config = dict(
    arch='vit',
    model='sound classifier',
    dataset='short read English sentences (LibriTTS-R)',
    train_examples=26041,
    gain_aug_db=6,
    n_mels=64,
    hop_length=320,
    input='log_mel',
    spec_augment=True,
    win_length=512,
    targets=['voice'],
    num_classes=2,
    norm='layernorm_no_bias',
    norm_position='pre',
    activation='gelu',
    mlp_ratio=4,
    head_dim=32,
    fused_qkv=True,
    bias='none',
    qk_norm=True,
    parallel_block=False,
    inner_norm=False,
    moe='top_k',
    num_experts=4,
    moe_every=2,
    expert_mlp_ratio=0.5,
    experts_per_token=1,
    shared_expert=True,
    patch_size=[8, 16],
    layers=16,
    width=256,
    positions='rope',
    pooling='attention',
    label_smoothing=0.05,
    loss='cross_entropy',
    residual_init='none',
    optimizer='muon',
    muon_scale='match_rms_adamw',
    lr=0.0074,
    momentum=0.95,
    nesterov=True,
    orthogonalizer='polar_express',
    adamw_lr_other_params=0.001,
    ema_decay=0.99,
    steps=6400,
    batch_size=64,
    epochs=15.7,
    lr_schedule='linear',
    final_lr_fraction=0,
    warmup_steps=320,
    weight_decay=0.1,
    adamw_weight_decay_other_params=0.05,
)
Rows from block 2 of a small sound classifier, named by matrix and row number. Rows with one number belong to one neuron. Each number is 50 + 12 x the weight over its row's rms, rounded and kept within 0 to 99. All counts start at 0.
After each neuron's rows are labels from the 100 clips, of 14976, where the neuron reaches its highest value: "responds to" is what is common among them. Only what is clearly more common there than usual is listed. The data: short read English sentences (LibriTTS-R).
# fc1: MLP up (model.blocks.2.mlp.fc1.weight, 1024x256), inputs 0-85
# fc2: MLP down (model.blocks.2.mlp.fc2.weight, 256x1024, transposed), outputs 0-85

fc1.709:64 60 50 49 69 61 56 67 46 61 46 52 60 42 45 51 40 56 38 36 54 49 48 47 53 75 42 30 51 54 34 58 45 53 44 43 51 39 27 40 41 41 40 46 56 64 44 55 40 58 71 44 54 58 50 57 56 57 61 51 54 69 63 42 55 68 37 56 51 41 61 38 68 48 73 40 74 62 60 48 42 80 30 41 46 65
fc2.709:45 54 37 39 73 42 43 47 60 49 53 40 63 43 71 59 46 48 42 53 55 35 54 50 40 70 67 55 53 51 57 60 55 58 30 58 68 41 20 50 64 29 51 56 16 47 32 27 60 59 45 40 58 55 76 40 46 65 68 48 52 44 44 57 79 69 39 45 55 61 47 33 79 54 49 62 44 72 31 39 28 48 21 59 54 70
responds to: voice: female

fc1.31:64 57 48 64 40 29 56 44 65 42 48 67 51 56 42 69 47 34 46 42 69 47 63 44 43 39 35 64 50 54 43 39 50 65 60 67 58 81 66 65 57 30 40 48 51 61 52 48 52 33 47 51 37 45 27 24 35 33 73 66 67 38 49 49 50 56 43 47 68 61 65 51 48 61 51 39 49 34 53 64 42 55 60 55 51 50
fc2.31:40 40 37 69 62 47 41 44 54 55 74 49 47 60 40 57 66 52 59 44 37 62 51 25 44 69 37 65 52 67 48 57 40 39 49 52 51 58 56 51 27 46 66 79 48 69 38 37 68 45 53 54 34 33 14 62 53 48 50 33 67 72 45 38 55 63 55 24 55 35 44 54 62 36 54 43 50 56 64 56 42 43 42 56 48 59
responds to: the word "of"

fc1.274:63 36 78 44 40 21 36 41 59 41 43 46 62 42 62 61 45 34 48 21 56 48 41 46 36 53 47 61 17 56 45 54 47 56 43 58 60 39 71 41 68 52 60 56 37 64 52 44 49 49 63 55 50 63 61 47 67 51 35 49 42 73 49 56 34 44 35 36 65 72 32 39 54 60 47 34 45 45 53 62 54 65 46 46 54 34
fc2.274:45 57 45 61 50 44 41 47 49 34 62 65 35 62 45 44 48 44 45 60 51 53 66 35 40 39 68 40 65 46 29 44 53 48 60 33 55 36 62 70 27 60 75 32 43 44 59 46 51 58 77 91 48 39 55 49 84 56 47 49 44 42 38 38 42 53 37 60 41 59 42 52 57 62 44 30 58 91 42 60 61 74 47 20 61 45
responds to: voice: male

fc1.313:76 42 45 65 34 39 60 59 41 50 63 66 43 53 47 54 33 35 57 42 49 41 37 45 32 46 52 40 57 50 39 46 27 30 43 54 35 36 52 52 69 70 54 47 36 51 47 64 32 82 62 34 51 57 68 55 43 55 63 59 60 46 53 49 47 48 46 41 59 56 59 37 61 39 39 45 43 59 59 47 60 56 35 68 52 42
fc2.313:52 50 43 43 48 43 46 52 76 60 59 59 44 41 53 40 40 34 43 40 69 23 56 68 43 34 78 41 42 53 48 39 51 35 28 76 55 60 42 48 38 44 61 52 29 48 39 45 57 54 62 53 40 48 52 44 72 39 41 72 29 49 53 44 53 48 49 79 60 26 29 39 54 64 48 42 49 53 67 46 33 44 59 42 62 58
responds to: the word "in"

fc1.680:63 51 46 37 55 72 47 60 47 55 54 47 60 45 73 54 52 61 67 48 46 49 36 60 46 48 62 66 25 59 38 62 30 53 54 50 50 45 51 37 45 43 58 72 61 44 35 45 33 66 41 33 52 43 63 39 43 54 45 55 62 64 60 34 38 49 47 53 50 51 48 51 48 70 44 63 61 56 63 53 63 46 75 47 73 45
fc2.680:57 33 67 38 50 47 55 42 59 38 79 63 21 59 45 32 44 59 55 58 59 62 41 51 45 49 54 52 72 39 69 70 60 44 48 53 74 41 25 77 44 51 43 23 52 26 60 38 38 53 47 36 61 47 45 35 53 63 34 66 61 32 59 33 59 68 51 84 51 64 39 57 54 60 58 55 58 79 81 59 30 45 28 47 54 59
responds to: voice: female

fc1.218:33 34 62 43 51 41 44 71 54 42 33 63 46 41 66 59 21 53 48 41 57 45 38 63 69 61 46 44 46 31 64 67 58 44 59 43 42 40 37 64 52 35 36 30 35 65 37 36 60 40 52 65 36 64 58 48 67 56 65 59 40 59 48 45 52 47 51 72 58 52 59 48 61 52 65 44 48 50 40 36 74 57 43 39 36 50
fc2.218:34 57 60 49 70 48 51 45 43 48 54 41 71 57 56 57 47 40 51 41 40 56 71 58 60 50 28 45 49 49 75 47 37 49 55 40 41 21 32 51 40 48 59 48 68 33 40 52 45 45 56 70 56 57 38 23 42 38 40 47 43 36 35 49 37 60 52 54 56 45 50 51 59 64 42 43 51 51 64 58 56 55 32 41 48 57
responds to: voice: female

fc1.495:71 32 32 51 41 71 53 58 62 48 48 45 46 60 53 54 67 40 17 46 56 53 56 52 45 41 45 31 29 41 63 46 51 49 64 31 50 35 44 46 50 44 69 41 59 65 65 66 45 40 34 30 52 52 73 45 53 32 38 55 51 58 48 44 24 42 44 46 47 54 51 42 60 42 55 47 45 55 29 65 50 53 59 67 40 41
fc2.495:55 70 34 54 44 31 35 39 50 61 82 62 49 61 43 59 57 42 47 67 48 46 47 43 53 83 70 12 68 55 37 37 35 42 58 43 62 61 53 52 43 55 39 55 47 58 54 43 61 39 42 49 50 52 42 44 55 45 55 54 48 38 43 58 49 46 44 48 41 34 52 42 35 67 71 46 53 57 56 61 58 43 44 52 69 36
responds to: voice: female

fc1.165:53 44 66 60 53 46 29 56 34 63 62 50 27 51 63 56 63 60 67 33 45 42 22 57 50 52 28 35 25 40 58 43 52 57 43 26 43 50 35 63 58 48 38 37 57 56 51 33 42 52 37 38 43 44 48 75 65 46 57 61 69 60 78 43 50 42 53 65 31 73 44 51 62 54 40 70 62 47 47 28 45 55 51 50 43 29
fc2.165:55 43 56 62 50 46 53 63 49 46 75 56 66 69 46 60 64 49 67 49 57 55 39 59 40 83 63 55 57 59 73 54 57 44 22 24 56 43 56 47 40 56 53 68 62 39 46 31 28 44 49 34 51 33 60 63 51 48 37 38 46 46 59 41 42 51 62 70 43 43 40 60 28 43 68 51 42 60 59 66 37 29 65 46 55 38
responds to: voice: female

fc1.661:52 49 67 52 62 39 50 48 28 58 58 49 55 54 29 59 47 64 47 49 71 52 46 71 31 55 48 36 48 56 40 69 60 54 40 49 72 63 42 33 69 39 53 62 56 63 49 34 50 47 65 43 54 52 45 40 47 24 42 44 56 58 62 56 63 63 43 52 53 62 56 45 57 55 53 58 29 65 64 51 69 46 60 32 63 40
fc2.661:74 45 56 30 41 48 64 57 43 62 65 57 43 48 40 54 52 40 73 31 33 55 55 45 45 47 59 43 46 52 46 32 27 49 34 42 72 35 42 58 36 68 28 68 62 46 49 47 60 35 65 18 61 69 37 56 56 54 64 47 37 72 55 69 52 60 32 54 40 42 57 49 39 38 45 52 60 64 59 31 56 51 44 24 30 61
responds to: the word "of"

fc1.402:58 51 60 32 42 65 62 54 35 40 61 48 67 35 57 30 50 54 63 56 30 46 68 64 46 44 41 42 31 38 56 44 61 58 35 52 60 40 46 59 59 42 42 36 40 68 36 62 37 50 54 29 34 55 77 43 26 41 57 29 42 47 42 22 37 64 39 42 66 22 52 67 49 72 70 42 31 47 42 51 52 46 47 45 52 35
fc2.402:56 33 65 37 45 57 65 61 41 57 64 43 64 57 09 47 68 36 47 60 65 57 49 44 37 47 61 62 28 24 47 61 67 55 47 66 53 40 37 52 46 34 49 52 41 68 48 69 41 41 62 66 71 36 45 43 47 34 67 58 48 68 48 42 62 63 60 37 40 47 48 60 52 59 38 65 54 58 38 54 62 53 38 53 69 34
responds to: voice: female

fc1.444:56 36 27 62 56 40 47 33 45 57 47 44 61 43 34 36 42 46 61 59 56 38 43 57 51 56 57 30 56 57 47 44 54 45 51 28 59 41 33 57 60 38 29 52 46 48 34 50 47 43 25 52 42 54 47 68 54 56 38 36 71 61 65 46 53 68 59 61 66 47 63 21 46 50 49 44 69 56 37 73 61 46 35 52 48 35
fc2.444:48 33 42 60 44 46 60 38 70 39 59 13 42 40 52 46 53 55 54 45 66 71 38 62 38 57 41 32 64 50 39 52 52 45 56 57 70 45 43 61 50 47 62 51 43 52 48 38 47 68 52 43 34 50 46 51 46 46 57 46 57 42 67 34 60 56 53 34 69 38 72 54 25 41 34 51 39 33 38 83 26 55 29 41 45 49
responds to: voice: female

fc1.461:35 64 24 67 34 46 50 49 39 58 49 36 54 54 60 45 37 51 59 62 70 44 27 37 59 34 53 49 48 75 50 43 33 57 58 44 37 55 70 58 63 40 54 57 30 41 54 52 42 56 41 39 56 76 39 47 56 35 44 46 69 81 36 53 51 36 45 42 45 47 45 58 49 63 50 53 29 47 66 64 49 49 60 51 55 80
fc2.461:28 54 37 66 35 54 56 57 52 48 56 39 62 50 39 55 41 52 41 57 56 62 45 45 49 47 40 73 63 50 36 34 31 47 45 46 26 59 68 45 58 45 43 43 55 46 65 55 50 42 65 46 67 57 45 42 53 59 37 53 40 60 31 40 58 42 45 54 57 48 47 41 58 43 56 21 55 64 39 43 47 43 53 46 38 68
responds to: voice: female

fc1.296:27 49 66 39 18 30 55 51 55 77 67 44 28 38 80 31 59 42 72 52 52 54 52 44 51 47 74 44 47 63 45 65 57 52 31 57 65 55 51 42 52 40 30 49 57 42 33 52 43 64 51 55 48 45 37 55 34 78 67 32 56 56 53 51 27 53 46 47 68 64 62 62 58 62 58 28 26 45 45 45 41 48 47 29 50 63
fc2.296:31 53 49 35 48 51 48 56 54 61 45 41 29 40 57 23 49 39 73 70 66 44 58 61 38 43 51 46 47 56 60 53 54 59 48 57 51 57 31 56 39 31 41 49 52 38 29 51 22 69 35 59 61 49 43 54 57 78 38 41 52 73 41 56 35 44 54 59 65 50 56 68 55 53 54 53 26 41 56 75 38 38 51 38 47 52
responds to: voice: male

fc1.407:76 61 43 42 39 79 58 47 41 53 38 48 47 42 36 52 58 61 43 47 54 39 64 63 44 57 65 45 56 59 44 61 38 65 54 59 64 43 67 48 58 62 26 78 38 37 47 43 44 38 75 38 35 31 57 52 37 66 42 47 59 49 55 73 46 40 41 55 50 66 44 51 44 40 38 73 27 60 45 57 42 47 76 29 73 69
fc2.407:44 41 71 39 59 71 48 36 64 33 50 61 37 57 58 58 57 63 55 40 89 55 59 58 43 45 35 55 60 40 55 44 41 49 84 55 35 69 33 40 48 57 55 52 47 62 61 60 57 37 60 29 41 44 38 53 46 26 42 58 38 50 57 37 37 38 51 53 51 59 40 52 30 61 53 45 35 56 41 54 50 63 59 55 54 52
responds to: voice: female

fc1.243:53 45 49 56 38 42 40 51 36 47 69 52 39 37 46 36 42 43 40 70 46 57 59 46 69 64 41 44 55 58 42 55 50 62 43 46 35 38 38 54 44 52 53 38 33 66 45 56 85 47 34 53 60 50 67 49 42 38 40 40 26 42 31 56 44 44 71 29 48 51 72 63 51 52 39 40 36 44 35 51 62 47 60 30 69 54
fc2.243:50 44 36 60 62 54 51 35 63 65 39 65 52 46 48 38 55 47 40 52 61 61 60 69 53 47 51 44 57 53 50 56 80 40 44 42 69 35 48 46 34 51 48 59 42 69 58 53 52 50 37 27 47 55 36 53 46 58 46 51 35 62 48 53 33 67 51 67 63 27 44 28 46 41 63 44 36 60 46 72 65 55 51 39 72 42
responds to: voice: female

fc1.64:36 41 55 60 52 47 45 36 35 38 55 44 21 50 42 57 32 55 56 34 33 40 53 68 71 61 87 59 46 67 47 60 42 26 57 46 53 42 47 37 60 53 47 43 55 66 57 45 35 54 36 51 43 73 43 42 41 28 72 54 40 69 45 63 69 74 50 52 43 64 69 53 44 47 63 51 78 52 64 46 39 30 65 29 54 40
fc2.64:48 56 75 59 58 36 41 32 41 57 29 60 38 48 47 75 43 58 35 43 73 50 50 50 55 69 57 35 51 41 35 48 69 31 54 63 54 55 68 60 41 46 70 49 48 60 59 41 38 47 33 42 48 68 25 61 36 66 37 58 56 35 58 29 60 33 41 48 41 58 75 60 31 49 62 57 60 43 53 62 28 46 42 60 61 42
responds to: voice: female

fc1.98:37 73 53 34 55 48 47 47 34 41 54 33 60 45 60 42 53 38 68 25 36 67 60 54 50 31 42 49 38 68 53 40 53 48 46 44 48 56 50 40 55 48 63 45 56 44 81 76 46 31 49 56 41 38 80 70 34 48 40 59 46 47 45 36 47 49 39 53 37 54 57 41 52 34 52 57 50 70 41 61 40 52 63 52 29 43
fc2.98:59 44 37 45 50 36 43 49 39 46 33 60 63 48 51 60 55 36 45 61 61 69 44 56 43 53 57 46 53 50 59 35 28 44 40 43 36 47 62 64 76 45 20 48 63 50 23 66 49 40 26 51 50 60 48 35 58 59 68 64 47 56 53 51 36 47 54 52 62 35 30 58 38 53 33 64 36 69 40 67 54 59 54 58 52 45
responds to: voice: female

fc1.606:65 10 55 48 65 61 64 56 40 49 44 55 39 55 77 42 65 59 48 54 55 55 56 48 53 65 31 50 18 56 48 40 57 51 46 58 61 46 49 49 63 66 52 39 58 43 59 38 56 37 23 54 47 59 37 33 31 65 47 46 52 52 45 41 59 69 69 41 33 71 39 60 34 45 41 72 60 63 57 55 63 35 58 47 59 33
fc2.606:49 50 48 64 50 45 48 57 64 41 57 64 57 55 44 63 59 46 52 65 71 50 41 47 49 58 28 80 39 48 61 44 48 42 64 42 52 54 60 64 55 69 58 72 57 70 45 64 67 49 34 51 64 54 38 43 52 48 51 68 47 60 41 39 47 69 40 47 44 47 57 88 54 28 77 63 27 44 40 66 46 54 51 68 51 57
responds to: voice: female

fc1.409:45 26 44 41 42 58 28 43 48 64 51 33 66 36 63 53 57 52 60 55 67 60 40 49 54 66 39 53 40 43 56 63 36 59 47 48 62 46 39 48 65 49 42 40 46 42 50 36 60 51 47 45 64 57 51 46 56 54 65 42 57 62 45 44 48 62 47 51 42 50 30 60 53 33 62 37 51 43 87 44 65 56 58 41 33 58
fc2.409:54 49 59 67 63 36 56 45 28 45 57 77 43 46 39 41 70 38 68 66 39 45 56 47 32 31 56 49 51 53 51 31 37 66 52 45 36 59 54 56 48 72 19 58 49 46 45 73 45 44 35 68 41 49 52 60 53 45 60 37 46 53 37 49 43 59 46 64 59 41 56 49 77 60 46 41 52 54 54 43 45 49 55 28 60 29
responds to: voice: male

fc1.350:49 60 66 36 43 53 28 46 40 48 47 53 37 48 51 46 44 47 72 53 24 46 61 46 48 58 45 72 56 50 29 69 44 40 58 41 52 52 51 41 41 47 30 65 54 42 41 25 41 64 65 60 41 46 55 33 27 45 48 15 71 49 48 50 41 57 51 49 53 30 50 39 39 43 67 42 33 43 63 51 31 29 47 53 39 57
fc2.350:44 78 34 62 44 49 60 57 65 58 57 45 55 45 52 56 45 53 49 62 41 59 61 59 53 65 53 52 63 39 41 42 45 67 38 70 35 49 56 67 23 55 33 59 50 14 46 71 34 50 48 54 32 44 55 57 30 58 61 21 55 45 58 65 39 37 45 53 44 30 41 42 51 61 52 47 53 33 58 50 32 47 51 57 37 36
responds to: voice: male

fc1.452:45 30 52 46 58 65 48 38 44 34 39 50 53 58 67 60 51 65 35 43 44 24 44 35 66 53 39 48 46 25 60 59 51 54 48 66 48 40 65 76 64 44 40 55 49 53 60 47 48 49 33 54 60 39 62 62 52 37 51 66 63 53 41 61 32 43 62 51 25 36 57 51 53 50 43 76 59 45 67 35 44 64 44 45 34 44
fc2.452:65 37 60 48 42 39 49 46 32 37 38 51 42 66 33 66 47 58 53 32 52 33 36 41 51 65 51 38 69 28 32 53 50 55 43 44 30 47 59 71 60 33 50 73 43 56 70 44 55 74 27 59 59 54 58 58 31 51 44 62 37 42 67 58 45 45 63 42 36 52 58 40 44 51 55 79 58 36 40 49 66 71 70 44 35 42
responds to: voice: female

fc1.427:63 35 62 57 44 57 42 49 29 58 42 63 27 28 73 54 57 42 44 45 68 58 56 46 57 43 65 49 65 40 45 51 46 38 49 48 45 53 57 52 63 51 38 42 54 44 46 65 50 63 39 64 46 30 61 43 49 46 51 53 63 37 53 43 51 45 58 39 51 58 66 69 71 52 67 55 50 27 37 50 40 42 72 37 49 28
fc2.427:58 33 54 46 65 64 53 18 56 41 29 73 45 30 44 49 60 76 49 34 67 70 57 66 67 57 40 58 59 48 60 66 71 65 34 59 65 49 58 78 48 60 47 34 56 68 54 45 47 60 46 46 60 61 50 42 36 57 50 50 52 52 34 43 48 64 50 74 36 55 48 46 47 48 61 55 37 49 64 77 71 48 43 47 47 58
responds to: voice: female

fc1.284:60 41 63 55 47 57 77 50 43 53 60 43 34 42 39 47 74 64 56 51 80 43 63 55 33 62 54 41 44 44 53 49 46 61 41 42 45 52 66 79 63 56 48 41 68 51 45 47 55 39 52 36 70 47 65 49 62 33 48 41 50 37 48 62 16 45 51 56 48 46 56 40 50 44 69 63 37 36 43 50 09 57 22 72 58 56
fc2.284:60 35 48 48 40 71 58 42 44 43 43 25 47 57 61 41 48 32 27 58 58 55 51 36 48 45 28 64 63 45 60 34 63 42 32 46 38 43 36 42 50 70 57 62 44 62 39 57 46 33 46 68 56 45 40 47 37 32 45 66 47 47 41 38 41 30 54 44 39 51 62 45 46 49 76 24 53 41 54 39 37 65 56 45 57 49
responds to: voice: female