{"gain_aug_db": 6, "n_mels": 64, "targets": ["voice"], "mlp_ratio": 4, "bias": "none", "moe": "top_k", "positions": "rope", "ema_decay": 0.99}
Rows from block 12 of a small sound classifier, named by matrix and row number. Rows with one number belong to one neuron. Each number is 128 + 24 x the weight over its row's rms, rounded and kept within 0 to 255. All counts start at 0. Numbers have three digits each. After the name is the row's rms in percent of the matrix's.
After each neuron's rows are labels from the 100 clips, of 14976, where the neuron reaches its highest value: "top examples" is what is common among them. Only what is clearly more common there than usual is listed. The data: short read English sentences (LibriTTS-R). In brackets: how many of the 100.
# fc1: MLP up (model.blocks.12.mlp.fc1.weight, 1024x256), inputs 0-127
# fc2: MLP down (model.blocks.12.mlp.fc2.weight, 256x1024, transposed), outputs 0-127

fc1.78 075:099108159154144052108122100134159120153137127125146106127164123089156110176113128113103116125118107171152106200166132138138122130113119148093133140096128128113092103157152150116138101115131150087122105113137134098138143111116112109143179139144127144134123098099110122144135125134084143114160124099102137120177123130149168109132122121149164118116114124116095069118138149121096115142129
fc2.78 084:132156141163150154079119126156135182127136116105117109109123179126129145146106110182125121146130143143107154156161109168130121125121156130125133128132118143132142170121141143093144111123144158143120142093143118125152137135142064132093165110134123151170138126110160136106128149126152126164093145128094127151164132122181122109110137156136069149130100189141144123126122144117139119147136
top examples: voice: male (98)

fc1.600 114:150177145142132120142130121165106124098160126121117153092147162147121139131162113116165071147120118172151081117135103105123112095105101179130110129161142126119127109135112156115176138114162144117090127128154122147127149074139108112117135128159116142148115153127134122130120126149162130160116136108135139134078118105126143090128137175152091136094144189147102139151109133096172131131096
fc2.600 116:131142117125059141134106065106091165167119124088166137143105126151112132133154126139134138131111140122107108108123130138126124109121148118142128100075091173109095133118149141131122149184108082128164127127133146096114087169098121119159134116128159113110112133095128159148120124149123125168132128131082087094136108132141092109166151113126171131126126136142139123133108113147147132133126
top examples: voice: female (100)

fc1.303 061:140149135148143150132105124078127117097130078154113154124120086123117103131117121141130115135129129091139128122142122142116112155086160142122123136147144083170116154124131147161120117107139166155122106142134070119077130125141125119136131117083136156126127166177141113081090138170167122120154129144071104114124110077115105134124137131125134141091124122117148166130097123134117148127148
fc2.303 067:165139078116151112123132104128131144098130116103162128144113105135123137121167123133134122102111134118091114112128112120092119138119166140114104120129147144148117146146104186100158126106107167143130127177164087130133136078124139145119129157082137107158122139163146077105067139140129096117091097152091131144118127125085154133107127157111117132063126127115178145074158120110053152110092
top examples: voice: female (92)

fc1.700 169:132126129136113153138154157155112099105192193151127115151148142124097098119155129145124112126116106121123107148151121158120097097160145123155105120099086101165144148094109089118100171118105141094149107149124124087110171150121152096154093122146136122088118161133149146140123131147123122102131179083125099163123133108146140147125112124081148124143117129151162107140119121127166108175126
fc2.700 151:168129085130116133151096123125122134116088096168102176172089147125123121124113149134143116090122181149158162152101141120171142122109083099126098134127138110115094106153142143124164159131131159106074101089130159135163145076117134128116122107175101130116131104113151142131128154118131182145167144115151106121154134105143137143128149119080135122116124105096153138124104118112144149107148
top examples: voice: male (75)

fc1.469 083:108116195133146113156136132138151098116132154101149143158137133127124123147120140075106093094145103104181174139128106129078107066113090156105157104089177118115118143151114115130091111133175147113140151143066095159097140081192093105146117133133111122135130128154129129155132105093123139121135181126131108181123124164106111089103169088126139132115122118126107131113140101202129136134110
fc2.469 085:151115112165139116169118127164122133115137174082146152144111138132130117101089151098132092127137143103132150125131153105087105116134109121086148120100118104100156101177112116107080105110156130126141147117139143091125151114149099138131076153105183115139119119160140131146127168130166108150153147145114129129115097148129132151140158116170168145175134177120146090153119137128141136151143
top examples: voice: male (93)

fc1.504 034:135130108119109115131113106139152129144155122132131125144148155109122128132099112110103118105143085117158180120156120173085130111124152142105136171149138157078140155146126124117105109134175122128075136096112099157164125106117123117126146128153164114159081114161167131112129147078109093147138145121116111106153148132171116153136133117110170162144138122105133164150116123113151137130112
fc2.504 046:179150108114125143117124102164147131140133122117117093180131106130176141142104081135116159110117137113172141123118094127104084099129159119100110147134143146144100196114104096120095129103103102091100151111173082141171102092142157142159136113118101131140112138146107138127055125084169105105125171114115134110150130132133087162103131135093130129124150121133116122151145133105154132143099
top examples: voice: male (98)

fc1.400 103:119139123112140124092113123133124140140141137082113115105186133123140111112178109150119112158118134102084126103108143093163156077145143156128183093106111093134170099128121114149107102108138143107097170082113117161148119117097099104139124211147153090142118158118130154146179119114177113132133141090116154148097152134153130112119158163165161118156145109122105132084143120122128148141104
fc2.400 121:125125118149119128130132115096131118152140120162164078102147130161133131108119135102162087132119136081149150130128081104123129107129143085112163147119108124137086105157116137111135131110108133119121130078151138130111113122123160152158132189096129104125089120097146136078125158113081100142144137150115140111127156142146143135154132078144128140138159114100111124128151169113149151141171
top examples: voice: female (85)

fc1.63 082:151173135124150130119105148136159121171139128162131142122133143125048139108124089159149143132147134078134136140098134139089145102172138141091126167115088112103137161123141125100112127119159117152137156122154150114143107104183132161148096133152107139148087128122124090137126139137094110103111127143089129136169113125129130124137123127119101108117138122140127158099158128133132125136171
fc2.63 088:143151128120147130123143168119086111151119122113118147142093145148120119125101111166129126137120157076146118108141161110137127103123100171132132119089139154147123127133128125098126119108127145110108151130148149175110123129121135125109126108167097099111071116160078114138155138135108100118115114149129077111141165108123159149141171129099139159133144083138127152121097137122149117119157
top examples: voice: female (92)

fc1.481 088:124105083179130106115113112161128106132067113133085124086165088088089116134117105122122150136118141133142131148142139136149129135117124135116092140130093130154171139142164142103149104149115119106130102101144141094130127108153119116153151115109110164150136137135112171154128123096132137142162123113108109197163093139101135151111131156070116136093134134158118135174093154137148145119141
fc2.481 091:118153138135124120141122187108074150136102095147113119118145111129106122171083117132121151136101151127135139102125095125135146128133141105117124116151145140110148144136141178100132137153177142158129133154107128128150136098106083137149101109090123120132144092136130184151127122118117126120153136138123128109129108104136122112128115113133085111142109143139106145115151136128182124132136
top examples: voice: male (95)

fc1.629 086:158119157120113127097150142111115094110136132120168163099128166148142083119133100112124143109151142142117108141148119121130148144116118141141141144127125118131117178083124143089139101137128136096145121121112163125141121154134098082115138149115135132148136150109093078131111139078102086134092101140127045127122139143108145147112124126149110140143115108069128152125148115162123145088161
fc2.629 086:142109130110100136113127149110144106153109160090155120087113129185171121129122127156160153112117142146123103108171132093115161158132137111152147117082145107162131125159088143143183111115074144120126157149127166118136122122101091103108157130115107100155119125141117114111112147139158112134097144091174098176143159167144119144149156145116111075106146089168155134121121101207105142115131
top examples: voice: female (83)

fc1.695 103:193141170103134131111079120119134115159102171164129122111113131124117121100122152120110110139129107113177096116117123130165192103063125163140158102150134103168177119125109092165113138147159143134120149135145127126133093160124087148110136115145116170156155149144073189112083149151091080118145134139132118138129147073096133107101123119175116137138144124099105143128129112126136165111107
fc2.695 096:133111151122104139138124159134107110095144136152146095071145150155119114117133136107119133102137145113146085130135116173065124110113179096118163121119139133190150069153103136163111135136143123166138115093127118147128095186151120131111141144091137120127112079120108121146157139115129125136099168143101137168114111127097129161125121141174102102123158144133127112107106088122127132114108
top examples: voice: female (99)

fc1.114 072:127088166078130161103138108127125161131093118158141135111097104123129124121118120125115148152128116152166056160138106145138110131133172174118140136120120171092095124131140129130117076137089106137118137117112077179111130164143119072168119163123116086137089158138117132136111122154115086119132144136106115123151145142113162150153136101137128095126125142103116126146118115187131105152156
fc2.114 073:115130112116122118160120163158120101127120078149101156144159136125130110103167127125142173185135080097134134181113118138155122143109101145144118144096119148091086096124171160110138080148108132092099145124100121153176137144186194108130100137115143113116149144115127135113157116153100113164106123116128128124137116104124157123090121128138117122098144084137118146159143102098172093122126
top examples: voice: female (94)

fc1.110 108:179118120151116111114158065139168136136136090116135108152107141113150111124094131116068118114123131073114140134092108144162162173121092133133125116124151137095158168156136132153086139113147163120111110095137132118141147109154127132110140100148119157108125125150122115117139087122163132099144114111098167186157064130131090124084132135126089110137135126092149116121185113132095153119133
fc2.110 108:133149142108091180117130099125169112111138136142141095119185122150157148092151109140133136135150112128106140119143102098088119153151178151101128173127135111109110110116119145122167133094100165115102133120156125115143137128116100142116145130108099104152132108116156124117118135115150141134140064131104115124092130087139108146143090101145144093161123114128109137153109108130153093093147
top examples: voice: male (73); the word "and" (26)

fc1.129 112:130096134124104108103109114171139098130138130173141097126118141187109174131116109119101144075157166148130125147155126111168150145139165109135140164126131128101134142072099141166143151125136091102141116114099164146116114085126205127155137140094134143119140144153132118068114106124125152081157140142141119143126086117149156115087168126084111133096156098069078114111185142154150120117099
fc2.129 109:083084134136088107125146121138080109159157145123122114139113117146138154160153175132144095120116118098123083126109095105169127139129135134138190168144106116147097096117104137136108144090159146107151149080093118138127108136115135144152139138163157160155127119129119121176126154128135098158137147103146175098111130103131125144128140131129154119134106136163197133145116104118155132087138
top examples: voice: male (96)

fc1.189 111:090125083121151119152085149132143108111103105119150121128135145140134130100123109101125138185138108144099155124125143087097152125111118116137116100169110121156120133123144141115118099126139122109120123101171133110144130133136147128112109138115136122127122131131152152160128124068126131132142120146135131133129124111157098157163111138096157151119143148124134128097141173143086124119125
fc2.189 112:099104139150145143111109143095193162154147167157120169116142097131122119113091103140145160122122124117122148139103121138163070134114114144137131108126144134125135095119097112147138091155151128107181161117112170105153113136133136103136092139110122120123127112146135133159115124147130113129130129151133167164133155123126110148069155134101065127119142101100108102107102134146144159122101
top examples: voice: male (84)

fc1.258 116:157174102118087149141128091122122141137130046140124163126134097146115129153107115121100163082138152108082107156130141092167143130141145128129147137105156125134124130103158103162135122168080086115107127144137113136125142104126163114127157143119135089117154101170117107110110089142117154155091165139118131178124116147128144136115123103149136174077158112137098134143122171135133159092084
fc2.258 111:119155120142117198150154132121144140145094160135094119109097124112162141142120125128117161139095129109114115157155147140133124119138129136125138145112096121152173095142147100107152148089154131134115158080140112148148138116125151139107117102085159147138115149166191143112119129150116104135127183130119141146084104153145138149138146136095094126131149141124083113093120123102067111109084
top examples: voice: male (99)

fc1.9 067:106087114128149113125156152120068057087101166151146117113099178133103134116140083139151137138122116169124157109102134119141106123096086116152125106157097121152123164139159165112131153123129163121141105116104135106131075169159143135111122121114131148075163147131127151138082176121103113115119168102088116156105155136138154120135117163166147132114155089149151136115155114106129158116087
fc2.9 082:105107129150104082167124135087128131130082143107144149147114131099177109095136105127182110105126137120073136149105150101114133113134118123165123099086160149120103136071148095117120106128182140134100122150086090104145128170135140185134175116142110138137124154123127099154097157133127095118158164124113125185124139120085136126094137103127143163107100113166101124094107106175126143140125
top examples: the word "and" (29)

fc1.551 127:120161138108109143126132081152089175110136113128137129145127080099097149150122088095101102124095104154167106127118132105084185205124138114079132115179111142123103146115152150151106129129105152091111139169141105129151114114137095127124107156121112090129138132120108127075116113166139127134106132190128129133144104120164138116080122180114112158114146139110110113157116133126150122131085
fc2.551 127:131096179109146108143177177147085139132116121146089122130117129123141130164135129117144147111112140109143157128124124141063161106130119088136094141086168129121174132115098138140146166096128150142159131128135137152095160121105168134141149162150164179127138144119128129136145105106130113121157119105115089114116142115097125125143082108131192131145094141122100137101116142110100105100144
top examples: voice: female (99)

fc1.349 081:140109114112154097121143107111154157123138086095145138120109113141116123130098127131079149132107137158169150123125124139135140125121150065121157147153144178106148122107151091124141103084132150159118144177108142151136134180090139168148116141143140108088136144112134112145105114188134134133166175137137144122090057136125139085153134131137152112114115123136115127146104133159173129173139
fc2.349 086:130121135148143066110127141154149115141127145104143122150154118100139108119126131157104157144119115061172110088090109105095100138114148140136150118142182139125125138157177128113164132097147136081139128161120121144109159184138072124157112109104125111155084154085127114146144134126167142104175131081150161131105064144099144114138112157114108137138105126119146129148119130129110123127116
top examples: voice: female (94)